From a checkpoint of a small CTC audio transcriber.
Training: soap at rate 0.0034, 9900 steps, batches of 64.
Data: trained on read English sentences (LibriTTS-R), 15625 training examples, 40.6 epochs.
Rows from block 6 of a small CTC audio transcriber, named by matrix and row number. Each number is 500 + 50 x the weight over its row's rms, rounded and kept within 0 to 999. All counts start at 0. Numbers have three digits each.
After each channel's rows are labels from the 100 clips, of 14976, where the channel reaches its highest value: "strongest on" is what is common among them; "loudest band" is the band of the loudest frequency at the time of the peak. Only what is clearly more common there than usual is listed. The data: read English sentences (LibriTTS-R).
# conv: width-3 conv (model.blocks.6.conv.weight, 320x320x3, each kernel summed), inputs 107-213

conv.25:468439469561482495496534481437512511405475515601513529600570557460410428492509494428586460514472482432474583455488464442497419559433480485412535535492517514541479491477501503462497561524523487466380515416508535522515535550493538529495586418424503395464498565502452469514490518524603538429486515493420436604612413418399408
strongest on: the word "she"
loudest band: 2000 to 4000 Hz; 4000 to 8000 Hz

conv.74:363488581507422518475452520466408499503435446481485491439513549479526554426513463455479516435482529412454477477408342471366509428467552523415540491529541522528497524614454461504461517468575410541421466527492460491321458467420499489533483456479530486564518565424511458478425459518516475509490477508502491484410451522542453
strongest on: the word "not"
loudest band: 250 to 500 Hz

conv.285:541569546517625444558504516474564496466468475536553506573475404505510472473457555485540546558560554532558449558527530528445512523469608519509532562510559421484441487485439548512481424514550559551541505462527518479544516504570440562424515544437545528584508554482520530508564509401421417545567556589544524460489519519463467
strongest on: the word "be"
loudest band: 250 to 500 Hz

conv.229:551469518522497487419547477529504496471510481513505435382517508578483577441460506489639524452410411464514448454550458502398511488524552543507443491537477559497533527521420619537490559425454475498472479463524502519492469508562476474523562536537377492533465476513493505508584542563522564469590529442454469501438531526598562
strongest on: the word "i"; the word "was"
loudest band: 250 to 500 Hz

conv.85:456423484539479520505418442580433465469474463489467493593415502507507486444567496471559465527378440549563526490468483610449422527432478509405494513531510489426542461517437525445467449492512494511470538422532500506471517450437501498520468430457488373530509553510456486469495457559705510578489476468465532509459448455483533
strongest on: the word "you"; the word "he"
loudest band: 250 to 500 Hz

conv.216:450489498461545473440532492447586445478444447456421470563470466531468416470500443440530497477547468464436517476559523512489493389519607505449435478563450487525600578496453398522477508519553464475523494520536554464499609481487485513494458578484439496594515562515565511548538469537449432471559438567434584474552480577502493
strongest on: the word "was"
loudest band: 250 to 500 Hz

conv.182:542543521405478438458494501565517529555517520481534402481536530523439500523459481434537365460479588553467500472488490469485595516507536476533568507503485482551408510645487517627529526552668534519488428529487426506521553528532477515521481548490565526451506457466553523496542445397523468461491544380440491460555556510542472
strongest on: the word "she"
loudest band: 2000 to 4000 Hz

conv.264:465486562413436497476395375554485507487533497568479539374464453518609519546535467429591522567444483531461486474423504500540502559500519520552519475430461522493557464502449540518450506529428485495547517533458581446463450533497470378515507464466501641459500563506486461465553496496397529468502480475504548419555480625466484
strongest on: the word "the"
loudest band: 250 to 500 Hz

conv.261:495563485468543451459617535402446562571537537514508413481526453394385546528495452565530534501505525516488461419541544460526484476543554502499543479573475542527506543539562518540532509468542489502535488476487509544491568475547593422548540495492540450391491425515527586462513524440493475465473536530502452525494551487504534
strongest on: the word "all"
loudest band: 500 to 1000 Hz

conv.243:397497373515520544476471500546469505491566425475446468546453562466474604450533566468466644522455480423414570492456562472562475525498484467379454480534514490432507504536514513504576573406556443529518500550456437527530544469434469503467556435553487465524482489470431432454428495412532542491485484452562446484469451475488419
strongest on: the word "never"
loudest band: 250 to 500 Hz

conv.29:453493482471438548405522522492465457469458478465511528500562501517532563521514477493440515475537458441490560499481556577577460505484465464411469472523493433564562516492473584565515486535532479459481513570435561480639519496498540462460502455549397533395422516445527546542413506402588544502479409495477452469581491406506455
strongest on: the word "said"
loudest band: 4000 to 8000 Hz

conv.53:537467456480394445461451505558437428475526558504454416472513440582557467609518484516531458510523422534449448490442477437424553416451488483498511501374475550436579455544497469409418403456481525480387471531422448574439452357520438515464424488459535468534570554531504471427480484529535571515428580440507525609409525446503560
strongest on: the word "of"
loudest band: 250 to 500 Hz

conv.225:497431410551435555509479482442457503463521496604472490510501494599610544457471524515609452484482459559476458450437402455471513557480438504505437526501547455531529527467524540551500446518554556452400407540544462516500494496598494514472498466511470405505564542524416494488459543526566435519526448496473452530559513530487528
strongest on: the word "you"
loudest band: 250 to 500 Hz

conv.94:471459557500458512516504374458478526465553609543432426394432523527489478455497444513519451553560584510540507471438316448544527507447518468455532398438542476453491459490467527506532477529652520464383481473367399602505456532493500525553454414460583493597531509399499440410428568520492433512502514394553533437506552470476490
strongest on: the word "you"; the word "me"
loudest band: 250 to 500 Hz

conv.275:475494491498462519516420451475523488442457453452438552496462587437498398464463523469553539451480494477463516468528506420435420432381533476517450538512456518544600427522369457469421538426507452537502504503513403479471515474482406489396500567494473414470472472531483465562484518477410481480432541575548506466461525509511499
strongest on: the word "with"
loudest band: 250 to 500 Hz