python train.py --dataset="read English sentences (LibriTTS-R)" --time_shift_ms=50 --n_mels=80 --hop_length=160 --kernel_size=3 --init="trunc_normal_002" --shampoo_beta=0.95 --precondition_frequency=50 --one_sided=true --adamw_lr_other_params=0.0021 --steps=9900 --batch_size=64 --epochs=40.6
Rows from block 6 of a small CTC audio transcriber, named by matrix and row number. Each number is 128 + 32 x the weight over its row's rms, rounded and kept within 0 to 255. All counts start at 0. After the name is the row's rms in percent of the matrix's.
After each channel's rows are labels from the 100 clips, of 14976, where the channel reaches its highest value: "responds to" is what is common among them. Only what is clearly more common there than usual is listed. The data: read English sentences (LibriTTS-R).
# conv: width-3 conv (model.blocks.6.conv.weight, 320x320x3, each kernel summed), inputs 0-106

conv.88 093 [158  99 107  95  98  76 107 108 105 142 140  99  76  85 182  96 133  85 142 126  89  68 133 115 143  96 141 212 137  92  48 106 118 172 113 114 103 177  76 133 134 163 154 137 150 146 176  81 108  61 138 116 179 143 102  66 126 100  60 171 132 109  79 145 141  97 176  89  56  63  90  95 161 115 119 132 115  92 125  89 110 138 150 169 120 162  87  68  60 109 148 118 131 118  99  89  79 139  87 182  97 135 108  74 117 106 146]
responds to: voice: female

conv.48 095 [126 134 167 114 119 146 110  65 168  77 102 108 137 122  97 121 139 129 104 110 114 140 149 122 113  60 178 179 111 106 138  78  88 156  72 131 155 172 163 124 133  80 103 120 127 117  99 156  42 114  86 123 143 170 141 118 122  65 197 188  98 133 144 137 201 174 157 182 113 109 114 113 148  69 106 121  74 128  88 111 123 128  42  76  93 137 136 134 134 150 112 161 122 148 136  78 129 106 163 130  68 139 106 103 123 103 140]
responds to: voice: female

conv.29 105 [128 148 115 166  99 121 129  85 109  91  75 107 127 151 139 110 145 129 131 117 157 212 155  89 108 166 109 158  54 114 130 116 143 142 103  98  87 153 124 136 110 168  81 116 206 146  98 122 112  73 124 156 150 101 132 107  66 120 114 167 128 147 134 162 141 139  67 135 143  56 104  83 129  86 130  75 133 123 137 111 139 113 122 147  98 163 148 125 129 142 151 129 145 166  59 152 143 109  90  48 144 110 127 127 122 132 118]
responds to: the word "said"

conv.112 096 [ 97  55 140 115 127 121 121  57 140  75 100 128  95 141 122 142  81 141 158 140 142 133  91 157  77 141 115 157  73 120 137 114 196  93 164  96  97  43  97 137 147 134 134  65 145 101 117 126 175 146 101  98  97  80  26 165 114  83 164 134 160 128 118 164 111 143 121  72 153  77 164  89 146 105 125 113 159 149 131 140  95 119 169 114 158 187 117 148 132 119 162 148 143 123 102 145 136 171 127  80 138 119 156 198 101 122 125]
responds to: the word "i"

conv.93 096 [147 101 154 121 120 101  84 101  67 148  98 118 123 118 149 157 124 137  87  89 126 173 103  90  78 106 122 123 125 123 143 112 135 180 102 112 127 126 125 162 114 105 173 143 134 159 158 142  78 176 121 118 166 119 108 129 180  48 192 109 104 114 157 119 150 140  71  99 160 211 220 166 153 139  86 126 146 121 182 165  70 114 104 113 140 195 135 156 155 133 136 176 146 118 122 122 112 120 132 136  96 138 140 185 113 185 113]
responds to: voice: female; the word "we"

conv.15 099 [149 145 188  70 178 194 153 194  87 175 184 120 152 148 189 144 137 131  76 152  98 164 133 150 148 102 174 145 116 123 155 157 114 116 123 220 176 112 111 146 160 106 127 115 112 179 156 135 197 113 111 161 114 111 144 118 128 130 103 114 121 137 140 105 115 149 143 132 155 103 102 138 120 122 107 141 157  94 162 102 125  51 132  75 101 109 102 132 163 147  73 108 149 102 131 171 177 121 173 146 170 121  89 132 106 113 103]
responds to: the word "her"

conv.257 103 [152 127 107 112 172 176  99  45 119  78 148 118 154 118 131 176 184 159 159 147 141 119 128 130 121 126  86 126 132 125  60 126 164 109 180  86  93 123 107 139  58 181 127 127 184 139 122 111 118 118 115 168 108 121 138 113  70 118 127 104 123 158  97 116 147 118 169 116 121 152 119 124 132 138  68 157 119 114 134 103  89 123 102 124 118 182  98 108 102 146 144  91 102 122 108 132  97 123  83  75 157 202  66 150 155 150 142]
responds to: voice: female; the word "he"

conv.47 098 [ 95 112 119 157 128  81 123 181 106 140  93 117 136 150 111  86 146 139 118 102 136 147 123 101 158 126 156 150 149 150 149 139 137  70  81 136 165 147 105  82 104 147 133 160  97 104  78 128 169 188  46 168 172 125 117 175 171 135 200 140  82 135 173 136 207 192 120  86  82  94  64 110  98 147 111 164 130 121  87 191 101 103 123 130 105 149 101 114 110 129 172 157 153 110 119 138 109 138 150 169 166  87 152  88 151  93 155]
responds to: the word "her"

conv.271 110 [155 153 125 107 115 115 128 145 146 113 117 125  67 100 152  76 118 134  88 103 175 156 156 203  81 133  99 108 156 139 137  89 125  92 155  96 113 124 102 123 117 126 107 165  96 154 123 147 112 112  87 131 137 132 136 127 168  76 206 144 120 201  98 144 100  97  84 166 123 149  77 108 113  99 120 153  66  92  81 148 195 123 142 145 125 134 125 160 103 163 101 140 172  94 108 119 156 105 113 113  61 122 128 125 128 115 183]
responds to: the word "i"

conv.297 107 [130 119  88 121  90 182 115  59 103  52  88 132  65 145 117 121 125 176 150 147 141 164 115 120 143 123 107 203  86 102 140 158 157 153  77 106 108 182 101 147 105 167 156  92 210  99 144 160 117 135 141 136 159 128  67 117 109 120 188 140 108 200 107 127  93 142 172  86 117 120 134 138 129  86 108 179 152 122 160 136 113 139 105 115 142 160 182 151 116  39 155 137 125 180 195 116 164 116 114  86 153 116 137 181 131 121 107]
responds to: the word "i"; the word "my"

conv.196 115 [130  97 142  89 140 139  71  96 111 133 156 147  64 121 142 119  91 136 107 104 123 148 152 148 129 167 113  85 117 126 115 109 123  99 219 118 115 120 112 100 191 109  80 128 135 109  87 159 189 175 138 156  73 126 106 126 122 178 135 127 151 132 152 159  99 103  94 104 161 172 123 178 154  78 144 129 149 155 188 154 147 114  91 119 126 110 139 192 136 143 117 135 157 104 137  94 119 117 166  59 124 131 155 169 183 166 128]
responds to: the word "and"; voice: female