A small CTC audio transcriber, trained from scratch: batches of 64.
Rows from block 9 of a small CTC audio transcriber, named by matrix and row number. Each number is 128 + 24 x the weight over its row's rms, rounded and kept within 0 to 255. All counts start at 0.
Before each channel's rows are labels from the 100 clips, of 14976, where the channel reaches its highest value: "responds to" is what is common among them; "loudest" is the band of the loudest frequency at the time of the peak. Only what is clearly more common there than usual is listed. The data: read English sentences (LibriTTS-R). In brackets: how many of the 100.
# conv: pointwise conv (model.blocks.9.conv.weight, 320x320x1), inputs 64-127

responds to: the word "you" (32); the word "tell" (31)
loudest: 250 to 500 Hz (32); 500 to 1000 Hz (30)
conv.238 [105 101 119  58 157 163 135  99 140 102 155 127 148  96 128  95 124 144 180 118 140 118 126  95 128 128  99 131  95 130 132 169 145 157 150 124 178 160 121  70 136 116  95  97 165 104 106 153 111  97 119 131 128 119 131 122 116 117 130  96 149 125 120 171]

responds to: the word "only" (33)
loudest: 250 to 500 Hz (35)
conv.202 [161 165 145 121 141 155  85 120 114  99 130  87 121 127 141 162 139  84 105 110 150 119 129 128 110 103 128 104  96 133 119  99 168 167 102  97 111 181 142 151  92 117 148 178 132  95 130 156 147 130 110  70 139  86 149  86  98 134 209 124 137 141 139  83]

responds to: the word "i" (56)
loudest: 500 to 1000 Hz (31)
conv.291 [142 110 104 124 124  80 108 155 133 127 129 109 128 118  82 122 107 121 112 113 166 146 151  66 104 125 161  80 103  99 136 110 117 135 117 101 149 123 142  98 142 140 104 134 120 166 142 107 104 107 111 151 113  90 119 132  99 172 104  99 127 131  77 108]

responds to: the word "you" (38)
loudest: 250 to 500 Hz (35)
conv.197 [135  92 126 138 103 119  91 129 111 126 155 137 133 134 106  77 116 153 132 113  72 152 115  76 130 155 111 101 117 117 123 115 124  91 116 103 135  74 137 123 122 114 109 112 115 109 127 112 143 103 134 162 126  84 107 133 111 129 112  80 133 133 133 127]

responds to: the word "you" (34)
loudest: 250 to 500 Hz (47)
conv.313 [128 128 126 145 169 154 119 128 151 137 106 112 135 165 144 142 106 115  79 126 141  92 138 140  85 163 126 182  99  85 132 122 106 118 117 111 116 119 132  84 101 129 154 119 105 145 138  98  87 118 144 134 122 114 139 129 126 136  89 156 125 119 176 125]

responds to: the word "was" (72)
loudest: 250 to 500 Hz (40)
conv.48 [148  99 119 135 141 203 172 103 107 114 132 161 123 128 111 112 125 148 124 140 114 121 123 117 118 127 153 110 115 115 128 107 113 113 117  90 118 120 128 135 133 101 124  66 132 102 134 112 103 140  92 166 102 146 137 102 129 131  81 118  90  90 121 106]

responds to: the word "only" (28)
loudest: 250 to 500 Hz (32)
conv.155 [113 106 125 131 153 125 127 138 126 131 173 160 193 139 128 186 150 133 107  63 100 157 139  81 134 153 124 115 153 127 120 120 162 184 138 123 200 106 115 126 166 126  97 138 127 109 128 128 145  68  98  77 121 135 134 114 160 122 189 115 114 119 125 125]

responds to: the word "you" (34)
loudest: 500 to 1000 Hz (30)
conv.7 [ 83  95 144 133 156 139 139  96 142 128 129 133 169 130  97 117 110 154  74 110  83 127 157 126 124 149  91 140 151 110 140 132 138 128 131 115 144 121 114 135  86 157 112 135 107 111 164 193 153  96 134  98 129 117 102 197  79 155 124 126 139 144 116 163]

responds to: the word "was" (48); the word "there" (29)
loudest: 250 to 500 Hz (39)
conv.198 [129  88 121 123 139 137 121 138 123 121 122 139 151 122 133 111  94 125 118 134 105 117 120 157  96 165 135 132 135 100 129 114  84  83  90 159 154 144 186 122 132  99 128 101 128 114 115 123 126 190 108 143 135 119 122 143 161 111  86 145 102 109 105 137]

responds to: the word "was" (45); the word "his" (35)
loudest: 4000 to 8000 Hz (39)
conv.231 [ 72 101 100 116 119 131 136 148 102  98 121 122 145 146 113  87 146 113 159  79 181 107 115 130 125 102 119 136 107 135 109 126  98  89 154 115 137 128 144 114 153 106  89 104 102 118 115  97 106 140 127 106  98 150 150 121  86 122 120 115 150 138 172 108]

responds to: the word "you" (42)
loudest: 250 to 500 Hz (52)
conv.140 [134 194 102 120  88 151 143 168 111 125 137 136 108  71 134 122 108 118 130 131 135 143 115 129 181 142 152 121 139 145 164 171 125 122  84  98 111 124 127 144 134 109 141 122 153 120 103 115 101 131 134 140 156 164 115 118 133 107 174 132 116 121 134  74]

responds to: the word "you" (81)
loudest: 250 to 500 Hz (40)
conv.318 [120 148  87 111 108 122  94 102 151 103 112 137 132 143 127 172 129 154 156  98 145 130 105 124 105 137 123 105 171 131 145 113  94 136  95 122 138 114  85 139 123 122  94  99 138 126 120  90  81 128 157 119 111  96 120  99 140  95 148 124 104 126 147 115]

responds to: the word "only" (73)
loudest: 250 to 500 Hz (36)
conv.104 [161 134 113 105 113 155 140 102 115 102 172 145 137 130 113 124 152 125  63 107 116 150 109 116 113 169 116  98 100 176  94 146 161 131 107 115 137 136 118 199 103 130 131 114 114 131 112 166 137 128 152 136 116  95 128  95 193 100 124  99 138  81  98 147]

responds to: the word "i" (50)
loudest: 500 to 1000 Hz (38)
conv.306 [162 109 126 195 135  91 150 142 160 102 144 155 128 100 122 144 168 190 122 146 100 135 128 132 136 114 172 115 130 150 129 154 175 104 194 125 131 104 143 106 129 124 150 120 135 146 138 112 119 153  78 124  92 146 110 165 110 110 117 123 143 149 118 177]